From a checkpoint of a small encoder-decoder audio transcriber.
Model: 5.42M parameters, encoder norm batchnorm, decoder width 128.
Data: trained on read English sentences (LibriTTS-R), 149.9 epochs.
Rows from block 4 of the text decoder, named by matrix and row number. Rows with one number belong to one neuron. Each number is 128 + 32 x the weight over its row's rms, rounded and kept within 0 to 255. All counts start at 0. Numbers have three digits each. After the name is the row's rms in percent of the matrix's.
# fc1: MLP up (decoder.blocks.4.mlp.fc1.weight, 512x128), inputs 0-127
# fc2: MLP down (decoder.blocks.4.mlp.fc2.weight, 128x512, transposed), outputs 0-127
fc1.265 100:151098149162164112134101111126098190126132121117163113135146095115146076071088133156111163126103145119144097097134101142146123125176114169126152071141110109141098097194185181136139141119090161140124146176087120136094212082112080164089135126173100089179142169108070112111092111183093106146147117089132146090169171067140088146097069176153108119139173153130187078204121116134167112147152
fc2.265 112:163093163153160112136152123105126142069133072127117051154128161137144170142152177129124143136124133204163150117129154159138098127124104138146105108094137110115114101062078154108154100183061125156090157113109118144127072110115155072117151066135150112131149117182117158100094091090140120156047098126115129130104086172069154135108115126060169149134137089103063097106102142073132218086136
fc1.266 105:184078115111117148218127173160098149100080132089127110164071133137153103163088125102086175134080155082127150160113116079127180165113118190123156129163158219148073150164140088130127093137102170147097136120083096117112148124111145110129095109133096129097093160155104144145057166137143130167135096145226128074106120097124089181108108168133068085144104143106166140114155121126135141131132
fc2.266 093:143109116134168156098151124120168168142158083134110148105135134174125111101148139101160109111144130109144174093088186155166113120112120116165176121111105097125141160144133169093092099148135140137133070199150125188163113083133109073165092118091107161140148114128148089135099090161097102139071144132138079135163226145136130106110160121149204094198165068157199178148190155100178126132173
fc1.267 093:139167085176164146118137093113116156118167159133086199131109142159138055070112106148176170109139120074129148092110109144132125186192127126140158130098182112116099145088170155102103158153082081113135079132124126132128166100152104142096168163146101149095133072133068136115134114144158165119134093142204103116139189077155142195027154130118188078145130099143143125122080129129098111127114
fc2.267 082:134154149124051162123085107128079140146099169117140049135146099127138106193120188141098185092102095187133124089101172101100181191065084135184120133118123091125146138126124171147182126142191112155173171151124083173118123106162156131091113101124155190110150168120120120147124156140118097176134135122117124153044046138139156116153147177159150114157131138155137146120117145095098167171122
fc1.268 097:125160134158127130113156088160085171152113147097087129134173144148140148193147085123118183097068154114183160126091146141113108159103149123152114097113159102132103180148172150139113137169123084135099178097073127133102129114108110122123117091133141131060161196146156128118123135146160100204045134118176090172151151122118132147100120133189132121120124139144070160192144120086087025106062
fc2.268 086:101095065119101084188151143144116103135065152097086106094179159107109116151121132143132161157155083111138120098140094084098128077101167095122120138066185123082085105121130074068064086121129086074143105093092154104108101066148149093159133120132124129138179138130119154142119126125157104108108152147070086111111105109110093109082093135137173171151089133129145081076057126117198188115093
fc1.269 097:159140197110095061144164109082106155107135109161137144177161165111092148139096113146097142128088086127144190138101118156115129159147097114183087094153102164116116092122152161118151132205122125188177169144125097092166160103109171172119152098119119151102149172056121145108080036120168067145095111127131143138131152104127088117095174137078175143156134062140123203143156114103107113113116
fc2.269 093:084145132147126160108172133117235113120158125096164117074164133127115089097090177174141053048122121122153165125104191162118107122115121178135157124063117100151148082129103113118136063043139097143135165142112186167116134126094164126140093138098147141097111171138109125133146211143160143086111152090096122157145147148094091136177124175134090123132096082096116100104152180146121121151099
fc1.270 103:122151129147169080132209105180087101100100117151167101159147113069058123112124144133133098148114142098155125140111057089106117157128110130171121126163104138179099136060230106173160171103102113161116177146089100135115177155077099117124128194123121135147146084125096120124090124079131157134101154165132120139127113131095137096178067148195087093078105099139097085145111151091121117163165
fc2.270 107:158140066150119100148116114143140154083144119145156145124144110160128133134136050111155133154146143082078060154154162124113140116180107077170148131148104125202130068109154137196090068104200123153121164096117058155132107114183180143109170175148157119120107120107122149110094166170109134133082113067142154102175160158168147141104122133109140138123135109077074188165122130103149207160120
fc1.271 095:083100145106105122138133079117074145171097169114093136145114179121116102119180127110136143101132152162143177176111146118080195151148119115148124091104046133118077092115137118103090142121098077159127102081089078160135158136165145105103081090106162149092154147106070104157139146138152165135119102133121122173195092144071150194065117138136136061112116097161076163181165131165075135127073
fc2.271 097:186097118092159066113168156102063162133139106119128095198156139139195134115134148105139078132084071121079115148131123135144094140127141152183141140116143128111127098117106134149136096156052214152099085115122158106119065130131164097136172112099094092132163150081146135092141158162180083101116193139140138076055090139084096147153114098124129122063075136152160117106111180094158122144117
fc1.272 104:116104120104151102141141122130113109117104141174100103180105206119111103131110041119189107132112140103116170163179187111132143203112156144157122095089118121131052125106154086190201154152137109171113156156126121066103147137085129104147094086105098131144096100179097174131108140204090130126097104119128200079132079119115126125118090131148120107134166148180170140104136111082175163104147
fc2.272 095:119108133150139106158085169127090109102140133122060168152172080139068110073102130135157110188167143156162081150121171089063112080137142118094106145182163104060118079111166133128128084134126127166136098163164190108179141121192133146079169110129065147136155146180139083126157064124105107113116131154071145166151148090094077105111177084164110160110129128085112124173099132133131092155122
fc1.273 099:163147116093085108091127141161099171175135163135132129118115125135170107120114101147170107090151144097133163110143125130119123171183126120230104081082119123122161095142108119147097108193137128144138184134102119093089133094154110167060102111132124084185161165110127109123165144115111192160119078135119179099182146137140178118139082207149128094152093141139107183193184184141115061161128
fc2.273 090:158121124119166159136118173111078096094119150126154153172108129117106100084079079142142191178144102083081078172144176088137123107123184075113082136096200120138159126137156104076101140092123104083144088090092101135092154126098163133162154087172112110116128140159158164069128104150126130148113205134191090132164108140141114121102148179152099175165169071066103140114126131182130137183121
fc1.274 099:149118142134098165109179112148112080059114107120129103189117163145140178114170157204058098082095145189106125111116081117083146084129113134151124080102116118129148148156156147123122172209117154121136166135110126120141137130096092040094088121110116133148140125072049144132114111117165089103127081146173157108121165103071139126125082107146138092104160095129118069126171139097051169127114
fc2.274 097:118151073069171087126160135175160114121144119141122085127090096133168147153156126142152099108182125129183111170132105082139185155152170106184149071150150170164116106157107100123087049178085116101117129145116090123123072121104123116157131099182084106084129190103151143081109163048135160189132140184119139146123116073137123150103147061116104104166070117161097101140137130134091109163154
fc1.275 108:073169168113138113125174180134133084191064170077138071175133139138079145086157110185168188119097096141134185231185152123140138158159095067109114058132108116127124114155100101105135156089105109146057119132127143148164140117104148111144070142146195136123148145089107153142107100145110124150145129141103130091130141127137100130162058124176119147148105100123161124151157142080114097155093
fc2.275 108:092128168120119118076125144126156173142193113135119127136149131156173083118199151102118091130182136112227129067109073139152074059139139176168153157120138129097062121114168163136161100143136175099175137147179114159151090180114134162121131121108142110125152142165145125109097153116083110131172087106089159186115144122129167135055115128152116111127122180161141113086143165073144125051101
fc1.276 099:128123156112112142176164169142118148143193113183141110138124155107165142108149160188121169099124168137139121187081141155135098181126129102118131129139112114147077102137134126150104166184097128148102131187071196100139163097139191116114154200086066113200146106106112106107127114115132144156107089212123185153081114149068117132113088168168118097158139110117187135131199113128110113163175
fc2.276 101:141122150115172146054149102124140165174124138110105089147091116153125169131083149173096138150096133207149102082147073111163157167127146129138093136096203159094085160153115121040146067144089143120120138126142108117129122121090110122159073099167192140137106083196117146118141100147077098119111173097132119157167101116160176125114123148173110149102181157171127074134114122084189084122076
fc1.277 100:120125186118067138175133183098084149157053130119037118153153153108124180159061161130137190124112131095104127157071133089105089119174087132130198076112106130124139134189111186166190149133129143102133117154106109084157132073102129136127115061095166071149129109113089160112112106078122150104127104157130090089107142119119109137122194126176107160087121102120117096130163143128145095163145
fc2.277 096:145179112112120124101088147089095099137152088136093174112108090155129131115095121131132098100168086117102132173187189191114125067085086113136177135115129123082139117122137169106103157125097113107145177151150137117146163089156199147156110157142090139090088117146118100129112125216104108188184101182090133186192148120077112159110163100139129116091133137074095180164143148103172126162064
fc1.278 097:170133147130084147089105118126124142152112186132084104129165168170074098117087094134125145083086140143147101102100090088089149132152097146090120067148058109126175162136160174142169170114148115164114093112070092119092139147130157123109073145146110095164089078168071097202066175145151098186125107098156141150094134106090121110176125170189080143156164086116134093112176159132140142105145
fc2.278 099:132115126108138109165107160118137179145152081087193133093165082151174100141188099146186091160120124096134128189121108177124127138120118150115120178103131145126090111113074116171151064194079118143094076152128177126159148103132092119148090140136172151149178174084164102122134116135141135089119146137100097093100102130162107181141230156115113077099156168066157170160113119165158116076142
fc1.279 099:113153112129116161144069130121146122196099148143100098123134097175116138127121141183120132095144108149146124146108135136101121143112095107099149139143067243149109092189117160120091127105133183151165099118159137087060120119084128143130127197172161083151122113092018089130123156161175083121116123170142112152158115137085108144101136131160136081087131102137069128120174121149187072176095
fc2.279 090:112118096142077133114093141150156075108156089119133140113066099163134129165169126141090129099123207180109145146132162179141174144128118146150155117136086120177138085113102171148082179144091129137132108090108141128066101120179095085141132190108125115148122168135087141154162110088107125121204137118107080098105116141160250110146103067082147159168114214139142116151099137151122122107109
fc1.280 099:145081158119143107136132081179145152167132237122134080123103152152148086159097150124132140039109116091144151133138137112120151126167134185107158120131121132073125139123123102138125184130082123101166106179139178069095128109108125105100086156083077131138115172120103175137128087148104167123125101137154131149183149101116119104037109147124074084132132147076067127160106143127160105221157
fc2.280 094:126075106146139153068169145150162130168100137148074100145177083092125067059151145141132133086167117143117107159168098098148150093128158134155156155165177127136199179109131127130129157096134101094096105161110115151121131171109079225127138094195070093100181111145135122127118124151102131180116088132173140146133080095089177137083142115083055089157135166137106150143152099145100171116116
fc1.281 106:192166171106098118104168116134049143129132133145146158104116156131167082118128092173129124115068170111151202134117149161099136146102113133157153039176076203110083163091110166128125128143161133156115176136127144106149163104127112095068132148083158101155158137117092105118154142138152151132109191138198125145158110113135122147112092134124143042123157127155060114144134109035127115153095
fc2.281 105:130062045173109102120085141152121085109112106131121136129123189145083102145139159169210061098117118104128108125168149086097093131140121133102111089062092086172154066127130071096152102097123119143140126122170139101149143110080089158126099170179168129117108102141110110124116087161137092090134127071108087182159084158137149130113119129150069183123152106164153098114163108068196162113111
fc1.282 107:133098090073169149138177133136055148150123104102111111100098124173079126113122113144124138063179141137129131187129152134118167153158076105173090106193132142132127078124137137121173129171116117151110105122176108109088125128099154077147077144116130130126160171136127101169134087173102139220099066144141165143125138180081111121117071164060142128133099093052163152145185152110124055132134
fc2.282 111:115126167122143118087174159123107094101119121103135156137172160126132144076125133183128130098055152142131133124214132078099111171146102157134132138102178129149050058107103159149069074096143079177115155137099130098157208123102157162131135137127157163161110113112134112117173099169128126088105088064102093118112092149120124077122113112162137150075139184122178113089143108127222138166114
fc1.283 099:153111147111096142147140127133102127136162115055134200124164199107130110142146107166225108131106129095150171117139106162136161165137145115119069166178084170150069135142055114136151149161115124075100132122108134102147112145107177174125093147146142151129170136132175158134105121108180117139087159141171104086121135162067057164124119132160061099112133138078156115126113172083082124206153
fc2.283 106:129121120153189085168078179137115154151146118169114033096157103063092141160134125077038120122188173181142126156172132133133140125135134111106145133155095074104148148135129110103100157158103045157159087137127138147139126100067080121159104084137102100115136126093109078121132101131128117123138064108072147131121131134147105151189120104079136133152111118141059135193071112159155134085109
fc1.284 091:147132162147159127196142146124144215124042138103105107093094131173114148135091097159123118172149116147112182145088115150161129100171117089106159120107084106198155147108159104110120136168133175115075135091154135128105146148174092162160101103081099171126173150119074151138110155174156152180112088161113149077161124141164088076098124117149136034114140115147103156136075113147187080133121
fc2.284 085:130137140132079138075107154118135147172168094166107116136091174140097125082153146087072167159132109137181123081141138208122113116135191112160103129146150096108124131144071081136135120105140135137114145130104165116119152102085173148151114137151196105141147082096151152127114091204129125179079132092133210188129205185100124151087110128139094168101128153158181132132112144204118128076090
fc1.285 097:109139070123127129146156094155151167076083104149095101127148120166144161093040109177119190064128112085150130118168072177123108138163098133113109074190141120112155155087088148098114128153104072129148080188140108107128154113082098101119141109179147143200147064089092097176138100113139099140153096086153138182133185141090101152159069150163102116109115103106157122136121135106093085122149
fc2.285 104:132131169124120112075090090104140146157162180091129126079129150144152162147165083090096128095074142174108104192112148140169131110158125082061167127114179083153125086172110163107124131149077086078087130136116133119067124120098114157066096169120143096142092125098103141091160121159103106156046079174116123124080069119137176079126121106124165154170148080133130114195134126127144066110105
fc1.286 100:098178178099155133158163159087176127098110160092125082119180101134154153143139132199122150105085105108079106146136054165114134172143092150119130088103151107150168151112149135165138125132146133155130079149163145140125163163098081075102105106211130160120178186058142126132088119137135086197097069197112122114159158113149167142141064130097137127120145122092141093138206109122081122130145
fc2.286 101:183092142163124117112174123124109143160125129161115134149079156104175110164095151134042128074166146155192112111089119156128061112131169087194104111113094146120086189117107151104129145127106053152107108113161138170106112124117120113136185163111123093168147088155138085157105161080120111126123128102110090136207099073150145158087117125082108118093079159150157141109126085210107116124192
fc1.287 104:167077115048127132143134189067109123144144128155108143114120093175137100123144137121174116093153133092127165109046092128086106109198123135161158137154081166152118136175186134136095176182134185123055194118096110084147110152116144120082090106102109106169099137134108085138168121137111141121130112176144141155086182130095158162091069173158124089162178119107136112106112102172130104158181
fc2.287 095:158121068115125097153158119187102079111192164172118107100114112195093121068180165127078125160098133192127178118192169072115122086124167114170102153050117141150106133125175105099139150099165147159136059072151161115159120124137121144109153170067123061147152154137121107131141095156120091135151098043149096104128142151129171112096147092162092126165093135135122170146132122119115106152132
fc1.288 099:098076160154054080097120127157142226168064130094164131103148143127095133110166157132191116121094100123123114129142102181125129152126102190096123111136125139138114118083123107116134140096110157134081148109124047103133159167106144132107161090156104132102139167066162128137070120107123184118021124141178125108127170140080126130107153148108095107113098109125118069109088137117166083148201
fc2.288 097:112163099156124160135170155166155121066152119159120203139166104119100137098071132090143144183187160079115095117128103131165132081127138106137127113201090137080133136097165112034120068089115149072163116156135132144107125101115113100158081161136129104172138092156091090144113163137044117131121138091129128125163123126162220109104085116117108061116137098142176129147119097137120122100066
fc1.289 099:113118111149079152135140026184107143094147150075075125152123134113110145104093105144121112095178138132127052182136117097149138167165156099124097149152164145097191108112158108098092182113100147156128135132125166128120110149103138156148075118139170177084202107109092070144102079156116159114110128161123149142127168130122086127108103213175143097122132084148124147196103159063132099104183
fc2.289 100:075131142135089121188122160126147094100070142127135147149137085118117168122117110151132089130096165162104130196126150063111147103140133077089145071163117185121103083114099129115118122131104119077171098187110168181133128119130109144091112148116150110143161168183093155136204071168152070149172138128126043093119081140092098110142077085102077063164115138105125153090138156176165148127111
fc1.290 100:083123147100152158164136160118147148111145190108052072124158107128071046130142104171074177126203111119192118164098142162135078138177112153137107108152127138115147111154179110127189113183151124124076155130098079107098104145079125075084135121114138152118104171140072145166141121167153077124136146159104151154110127118077143118097116203143113106095137155132178177147154101166115103173106
fc2.290 102:092178053092105092146161175142132108107092102077100164173135160132124125097209121180171147161132085135050137107131138148148113083071155141085122114097091141126126175120142099123106139130082126085142151173108096137165115135144118102180147110111092126096170109151106070094091203205136145134146094096129118130090157165130170105098067171147105097162147096105087121149091102102114162144087
fc1.291 095:131157110144105161169124108140120199143082114127137142153145174099115146128128069138131155114167053123201127122061140099145143153142078142064088103091163097196124132088092209167170170180096078191083129130149127038113139112137089138107111091080141145130198136117094113157074181138119148128108136096119148110112145130136162136128105149112118160127151090076147158180148129141108125141132
fc2.291 112:138038104170095141127161127135046186126158082136091143114182140151076131126115161056118140098150073060136111108094145136105201096148105170083110117154118132122142130139109158129152128181135127102109083156120121137145128129088131077110122084207102175137162159122106155125142087164119147168130141097099170100198106110131139061141106179131106108149151144090156138154120135155094211132108
fc1.292 104:105184157109116098099145103088119122167081192138107120127143134155131133127144124119161099144097184147206139124061165135142147141151063087156121158118138157206103146167103117116089144147152151160077138169135141122119106165188091112116156121120131149169156105096120145188094137131144091137123066184145125188118160125128132160150150241166110106127126092147175146202129123106121069109173
fc2.292 102:180120126076162123150151101145126144164125065122072078129127083188115123174140148116110130092153121173130085128153060164127161071075128153117123142106148098106137163156157143147176150171118101191141174112162146165139181091121200080108143151195130152143176122126078119173144119196093141138131120099092118107135194162136115112177135048146136112111084074115147096157127109161145132100099
fc1.293 104:140169174124059064149134110111096144194157119148090071181090142117126102154139141130156139078080125106148151133066130153147125172124084154124166109059075080161117187162131148134157137094122147141076182118173188104096166120119111107137083145108142150152100139130089110202082103113171134177108143116202132136133103147160095134096180166117106159195162118161123082143154121125140100140111
fc2.293 105:124137154090150151127136138094198094165111140116102103134126117122078142122104136128144167084133068148134145149160101148086071130115119086143042091159205185156135131144121142086125123109216112075066110155105110130089180111125111142119165115129098159134096149141165084132178159188125106086155129127099126145089158159073154104085133084168149101072109147094057104185114169106131158101113
fc1.294 098:122131081096092117120200086137114096155126106152145146188095161110143098090064110206132145153136100146157219143141115160147161175092077145133128120091088109141129152102131148155167197151141165166152130164076097085155138169139095129103084106131116135155145150095140152164080176115175177139132102133165173094189139141120156093143112101138115067096139046154105135183081134133109118117125
fc2.294 097:100123148114124159121131116150136155140120080158117159069126146152135101129123119148131199165123178091132154174153073100077090127117156088150168119136084076179092066168119193121168106088161147159140215179183121102127170071177093135121166138176086115126078103124148160153163176162163124113118148104135081133168159122106160116112050082112120074105086143096123130147135113128087106131152
fc1.295 103:172175109092097122184111189187121139128089150135089158167129171160102174138103120205152150151151121146128125121184133100142096159129081113156061114126101133166135147117122132119118134094164114140132114132124065103139166142108110159195113217215167101125165113079114122124126119094095151159052137130151124150119112124124150153061055148167167115100072076130095144121098146126135169148158
fc2.295 102:143077069048205136106123079136161197165145114118123094098121085111129109146131173077156114167145142097063171101077128147131114109094122093147141066130111126151153191177192157108161154132072101159141158154104108108120099189144106164130148069109175115114162113113086064145085171124154128099166115118151138112055135154164118153138116136134132097109094165138114132085130146087113101095139
fc1.296 099:134135170133169182148169183100127169154098192137103159107095189118127118133111152121085162168158100115179133108091141126148167137129108139083081105135061162156113090105115144067154167125148145107109125166064052098162110119079147106194119180112141091148136125098116122122107155055149125092133113173119132094210157137106145173104078137140105130110121145094076095198180135149122105137101
fc2.296 084:159080131121082116115088127142184114128119142029116128105178099155133140088151097166157095142143135102084126122130128080092080125160157123126132106068101141084175129149092081153080143100150184139151155106118194140122097163071090149132158125142136112090079092205123114140179100172170125041126113142108100107120137135147093103141104156104163128124180126086118081128137196171072127098113
fc1.297 100:140180110084099159123141039163129155127098144146148182133087123155100138164164125181108099155159141130125122126137108136175135200132091125106171118147073080154125101151152134173177168127108142129120105190152085124141118083123128058160164173135186141154156153134077108124106117166179119128165137130115110076177158108075161180178126209129062112074118169123143158135100156136157106096147
fc2.297 090:104107184076096179190117105075130095176088138152106122102095122124145105108079107139110126090183105182171107095177130109089186112092131133183149132136134144123181143179121093113146099131206130133085131129154119141133175120179166130087139144098128157140092127081098113127130096135154120082160103165158083151088095165062087088164140108049121089126124120111121154087078186122124076101111
fc1.298 098:136105198088146141114158136130153170111158214090143086197133126185097108089105104117134154071082127072147152210119141154094130151197098179119165113166155135109071099122145133161130164097093092138099172129157158079158137089118112145097147132104135124155185162122178145161102187146148176067124124156164127075124105112082158122123093107123111141124108101115132070137125177156116132114173
fc2.298 093:097137165151132098138134145190155121129112112136126146124147116154133144124171121112166154147126167076071124144106131110178158123179124170205175141105131165176163145133157128066148130174135116100163117136200132165223101135150079129158088090098131104104114199095112136103163121079081140111102182115107134105203128165168147047088129109160122097098157134125092174104094110167136128116076
fc1.299 103:169122146116190215167177098157112190053041124110133153151112165164124108116097147173172136125181120081135163155113124174113100163158133108104139124149138164127123176104099097134165157107057085133127080161098114125168140121131118146123147131117080159141156112133079183126145145152121088104109150072114143090072137112092073121140188126127094078118176136139151161094168120093160138139183
fc2.299 111:133066110170122124138126189109131083139176148167108146174084037103137157140125063154176135117175075108094104109149183151081169176109114069163120155093086096075124145118141129148090090126153114162103135145112152155160141107134144112138057098101152152078180115187147114101137120105159121144070101146137103158175123148101196179132149139103152161138109136111088094151114082140117112185162
fc1.300 104:127094135158052140169205113128157203126109117119157162122104118206100103118064094135136155071057122190129166160097103145102146160115069103151082156111092158170107128091084173143147132185124134140106129126110113124118145092088123137099115168139110150126148128076100160172136150112075093159125148158140163153148112110185123129083086115127114120113152142146108099170189184127163065083153
fc2.300 116:124125053142108120091163137096102187134091138078146111075113162130109079085132135173147153134191084091136148107113119187166188074178132163150185148131158118106095116124158126111125095136142137093199151154128132125102184201150179180128171167083147112179103108100161101134087141178095139139098151056171118112106173159154145117102117163121103126103097122176146080102100141139135163120099
fc1.301 097:129102101127107137073179142143157180123117128119128122103143166148180084137160063130084153179080104134132128127118082155098137127156077135079127114046130181122131080182132188097148125129145133177124183122077126134109170134133139103135080107149152144201148091123117128119145115095176082117067108123131170140147203115112122089117167171173063070113126139086119044159124157124136114161160
fc2.301 093:116174169135139063119168136074120110134073107103153145121092144083184135153123140181171120189133168109086153085170089164096141186078145115100188111127124112170131144157107068065128182128076123127099086134120165100168204107163089132083110116160133103132138159098172142138168156098142160111129119145177107152165160133150125164179109146060132116083148135087104138120068119142128124164084
fc1.302 099:108097128145119105144123155162080222152088131110151099125139137132150139072157147122111156097076165159139154135157070140136107114115134150111217096153066139134173111124067127100157121134125120177118150152093153144103138071114100131139165092110142124113076180106035164143121078106120150129096046135125129108185084104115055136122151114128112082102187112092115126140093114077158085169139
fc2.302 100:058132110186146140135106143079100132122134116147084071174096083179143134081086132119116095134151100035123102124174127182193081131172086168054141165059148124112104100117116186098104135129162077081139119106121160146134178154095151110141115062130134170152131118103111112147136143101118119132142119164168112094157178119141146127185136145147111101133099132081118102144116083204140142127190
fc1.303 096:059175169153081125117109111160100146122094126166141148122121146117161067173184141226139134137110100161120063129136117101084138150100145103121144062080170111131144135113106145084120126149090147143136082122147090131115126118117135181112112091158111132169074105056095090173096106139122132101094089155155149110135124096181092194073069131111146114117131076143148114179093143161201118170161
fc2.303 090:163147107136082129097158170105140137132168120137062150225116150142012137077091126076144139141124121136133156130111083155117137103104109138109133177131096148150147170100095072121163132147165156136133143076155093110134086143082148071161073110137138122118196164150115075137135117173126129130177136150097169089129098153131166115155182097133142147112107097122113158121084168103033095158109
fc1.304 107:148153156142113107102104115146140157142099185085143074164121163152106106194108114139122101131090064080139077093143114107114162177134123155102104071167067113111105102187126127128124162152096132112135160164140181137131132103063112126133111186141063113132119174106087083158135138087128140133148109215138183137140125093116136131165185161145143126094177063122067100145151203128168080131094
fc2.304 104:129135164134136119088128122069128088107127118188110141072079152081143115153117167134144136074125129115107177152095094223142202125157134205184140141108143104144077180140123106192131151149111167180155153164055138154060131154152100149164116129093127128120088091137115112131096125157158138149132113098147157116148117145135128096133047120122091152099151143178146125126070181153196137095154
fc1.305 103:124162172165115187144139160133158169130103144059070153183139098114156082120181140165127102144157114127130086111165138117136158149142155161163140141146151127109164129117143111184138135187081122117143143169147183122210142187054110105119109188144091137110163168155131142164164109103109172180070155138115151133126124134149175134062087175116120083093121119088078122108161176092197155121135
fc2.305 101:159128090153123092142091135109119125137097126144145093105148124171118097127094190085176174050110108147099159132101091182074175125146126051159096166107047141129159105107192153134104097122155089145074183061146178188110142154126152088146096179153076120136110103135142146100154137139104093130138178079149128069156150138136089104134163141101141158162118079159124151068126167139148124123153
fc1.306 101:144111145143121167199100110139165140132099160131110133146125113167150133121088094126123124088134175129110145106130100087148108141210084171121135121205175126127141167035146130132109160175090118145139180111048122067121180133093108086167081080186114136108127140094149139089131144151129180154123191128178172116128159164152125141060174164156105104133170090145098128089121094099150123167160
fc2.306 100:102109061128184108154153129056131192113129133164178089126119101152135085127089169124074123162136105138102195178121061148144138154083086140112109073081178097173110089152089148172129117114144057165113126143123137100135127127103130105131150149091190172093100161162091171149175124092148100148139085100065082154120066110117148148165082100129191109131099103124126141138147139114159092110150
fc1.307 103:101114181139108168120093133161144198141084150163119155151115132088107184135179114122100122101166135111132213116119077130114116165090111151151146121049185169154143116190123094138133161192137185104137124115113128104097145152056123152154094181119194120120149133045118110134096150101150065144102138159136128138180100089110046131109122158150127138132119117095151110096120159123156063171116
fc2.307 095:173113127111158102155165152195158078136152150097151101129126053134128102112088091131157147096156148198127146117133108063112150125118165105109124138134134075148129104082147131199126103145165137114101107070085194132161069144120082115079209129109153134157093083154148099128143151154121166136140090124098206137178121101123149149185134094109145142115110103119165112181052141094103106118190
fc1.308 094:114101156065152148165112116161070162098152126108075083111117127190166168094123087141105131092140128132133110107149135164142164177102143107162175086101130158104159206155089121123123131170132150136088131097152119112127071122069140102151089064132153105123125129122132091157126112149123082156155074140130096122145117106154147084044126204140108124109186086038111149159106200100102085119108
fc2.308 082:158180153179141100121084128110195062182106165135148153129158109155159135109112135165068124167095097147119205157152098131130098117101148088103063200136139109138162078124123085135080098089089154166089136141112094132187141106129134112126158210123126124206116130163159109099137110083122109084135167117044142172143133136132120166109161104163154137094092099180107108130145126165147136088134
fc1.309 103:119156193178164190126137150178139190091097179072136091161180133139098085159123149200122141054123126097148182169151113090102065174115136144099158133151145106165078157127151124081126101102111124142104138114060113128131164068078062101142129121142096113197099151130074136150130093174139165096113125154108153126073134141095092117088134105132102077115129145113133128136132117068145092116116
fc2.309 093:134129172106121127118137107096101154172193105147146126120057164108228115100074119101139176099081100099119168173113128170137120116108133205148136175091096118117092149063166098176119135099128091127129138138157061145106120185192120069165115124132128111122130174112079094074147092105130181124079142098154101157155139152166137099129121132120145113116185101128121120088076142057115119092155
fc1.310 094:175107159111183141164173116169104103138117153120114126116101138132112081130114148222188101112107149078099172111105130070081178137128172122139133090136114128143152099132106115151208169156126183145171140125175166147154107139092108126124135083148185148132195137111090137141112074160103079166131107164152129119178182126129128208171063079136120086072151152084103098125132111163109113104124
fc2.310 091:115098086109170163140140095128193093148095064104207142125108164121092160112162088109121109109164130139151142070200096137128083117108062125175093135154141104119089184163135134155112099122126103115157085163101154129063231065178125181136107127119109149099114103193123117150135178136102092129127121108120146084106084109170083116171133147134095099134119135117102123155156096071087143101123
fc1.311 107:172108123117096157153158219149086134134127103136062144209127105147150146128116143098114143123113025103125157110182152110147159152106126104162153119103080097143072140142169197126141110144102096120175141122119085137080176113146109133127107087146134084157128143158098167136113103145140130195094179138103128071166106098108090078081164165096130156083131112061126123167079160093148096146101
fc2.311 112:137122131119134108146153068061106128145094172090203136136096167085111094104186107182136182142199113113118114116136102121170130128125115156097079125187143150138111165039133100134075151050136125100136135142159180116119209116102090109114096173068129137154126127103110101189112129074138126106168098084076130175130085100125151128129112077120114104168147176145121144115120108150077146129095
fc1.312 095:090129125129095133113154044082133161189103091135156125216104120089151160154129156128215113108138111144127195112150149149051166161179156132154137124195104101175178151161136138124148170236108169113081130114119155108099126076143136125119098128114121109120169141094092126091160132174142113101135089134122152159122089136112114187123077148172109094128145135139112108162102164156084142143123
fc2.312 096:173133179123134119128100092148138109143096128141104108118099108101137148056079129107122157194146120138151140111109078095070121206161161126120074196091202129093148149161181141149166123120124100162117101164058097167122145060098151092115157123145111145183205129158142117146127176143148106149099140117174120121175117092140128139088061146157187148176107123070143125123092102083134131135093
fc1.313 096:111181134058139179155112124141160175092093176105146172151156127081129079090122120125140138115122125090196177154114120172114113128093147154139133115215131152118126170171091093161138198144139144166126100180140126114070140125108141158100104094103133173105097115072083135158127095114172127026062101092162144123121136150149063108129122149139141137141105122112119137101197163152066138103102
fc2.313 096:147156101133128098151134195155132088139195162171092183119146089121112154110172061112161066133077041142127139100156125065122114156147131097114107175143145205129139139143104064094072117059165091124068124135094160121104115119085147149160178125122097129116109106105141186090191130159174135110143174168131121119131119139097151104150143108147124155167167131086164128116096178140140161118172
fc1.314 103:105096136121097172137151177105108132112163122150125167147191137119141086117122119144127131139059169073176148173079082154078169099156090129127201127148108080083153114076150121121178159085054134087142182110073128145112153095133119136128145150105156136136146160111124095091050120135126137193094165105144144194156106111134089127103136122087086066128107144096077170182129173087102127137150
fc2.314 100:112169130151085159149117145142188120063085176162115153196111051123141111148106129103087136118082161140145087163152121104098133135143097120161127108052177094154140108143130174103138114087118165178116112091089098068167088148140076139168174169136135145165105123106140150200099116072076065129103097120133098159116152114122191157095125123129099114116174178106145102146088132061132110162101
fc1.315 102:134122163066152137169146179177155134123087163117119184112103154155116179132154088175156177140165142132191135176164122153144078133103088105093144092123136152157084137126169153157155119147073132146094140114043138093116199139157143107153118132120160110144164193142105142130090170127109175135064075162140174152184156033129129156152131171160151133125127136144135153137139083106103084122178
fc2.315 097:132130133088156157108124095119098114144169123107143149073106143119123166146169157135126159154124142094125222119141067083144093097110085143186041147113132120138172173182123031147134151126139180103098139117143097132069156147142150106140105148148193116125136214143196176127066121140159117122099155113125119095101152139117119137097114104104098076094087100045112164139125100118154116105135
fc1.316 107:166159103111088222147139163060134110097131154115125074088178147172135130153134121113142109118145138128198155164096087160135127167123118138110099144138078109195101053150203119150173142105115172083140083134130123083112108130077104096132168152129089132105178111152119154209151143095132139146109109179126167111175161072099070157146075109093139136126097095095133126136127169119118154156171
fc2.316 107:143085140169139104124159091140159088175142127085116106142108124115175085124137133142123064145089108100088056129092122110110172136105106084206149161153154183138144092106125168141166085108108079140149100117158053120162075122071153120139179135088141126151145194122118137079179116179113139138185146112134122169151123206149144174134110073119102097086137156076109099090179133160125162113156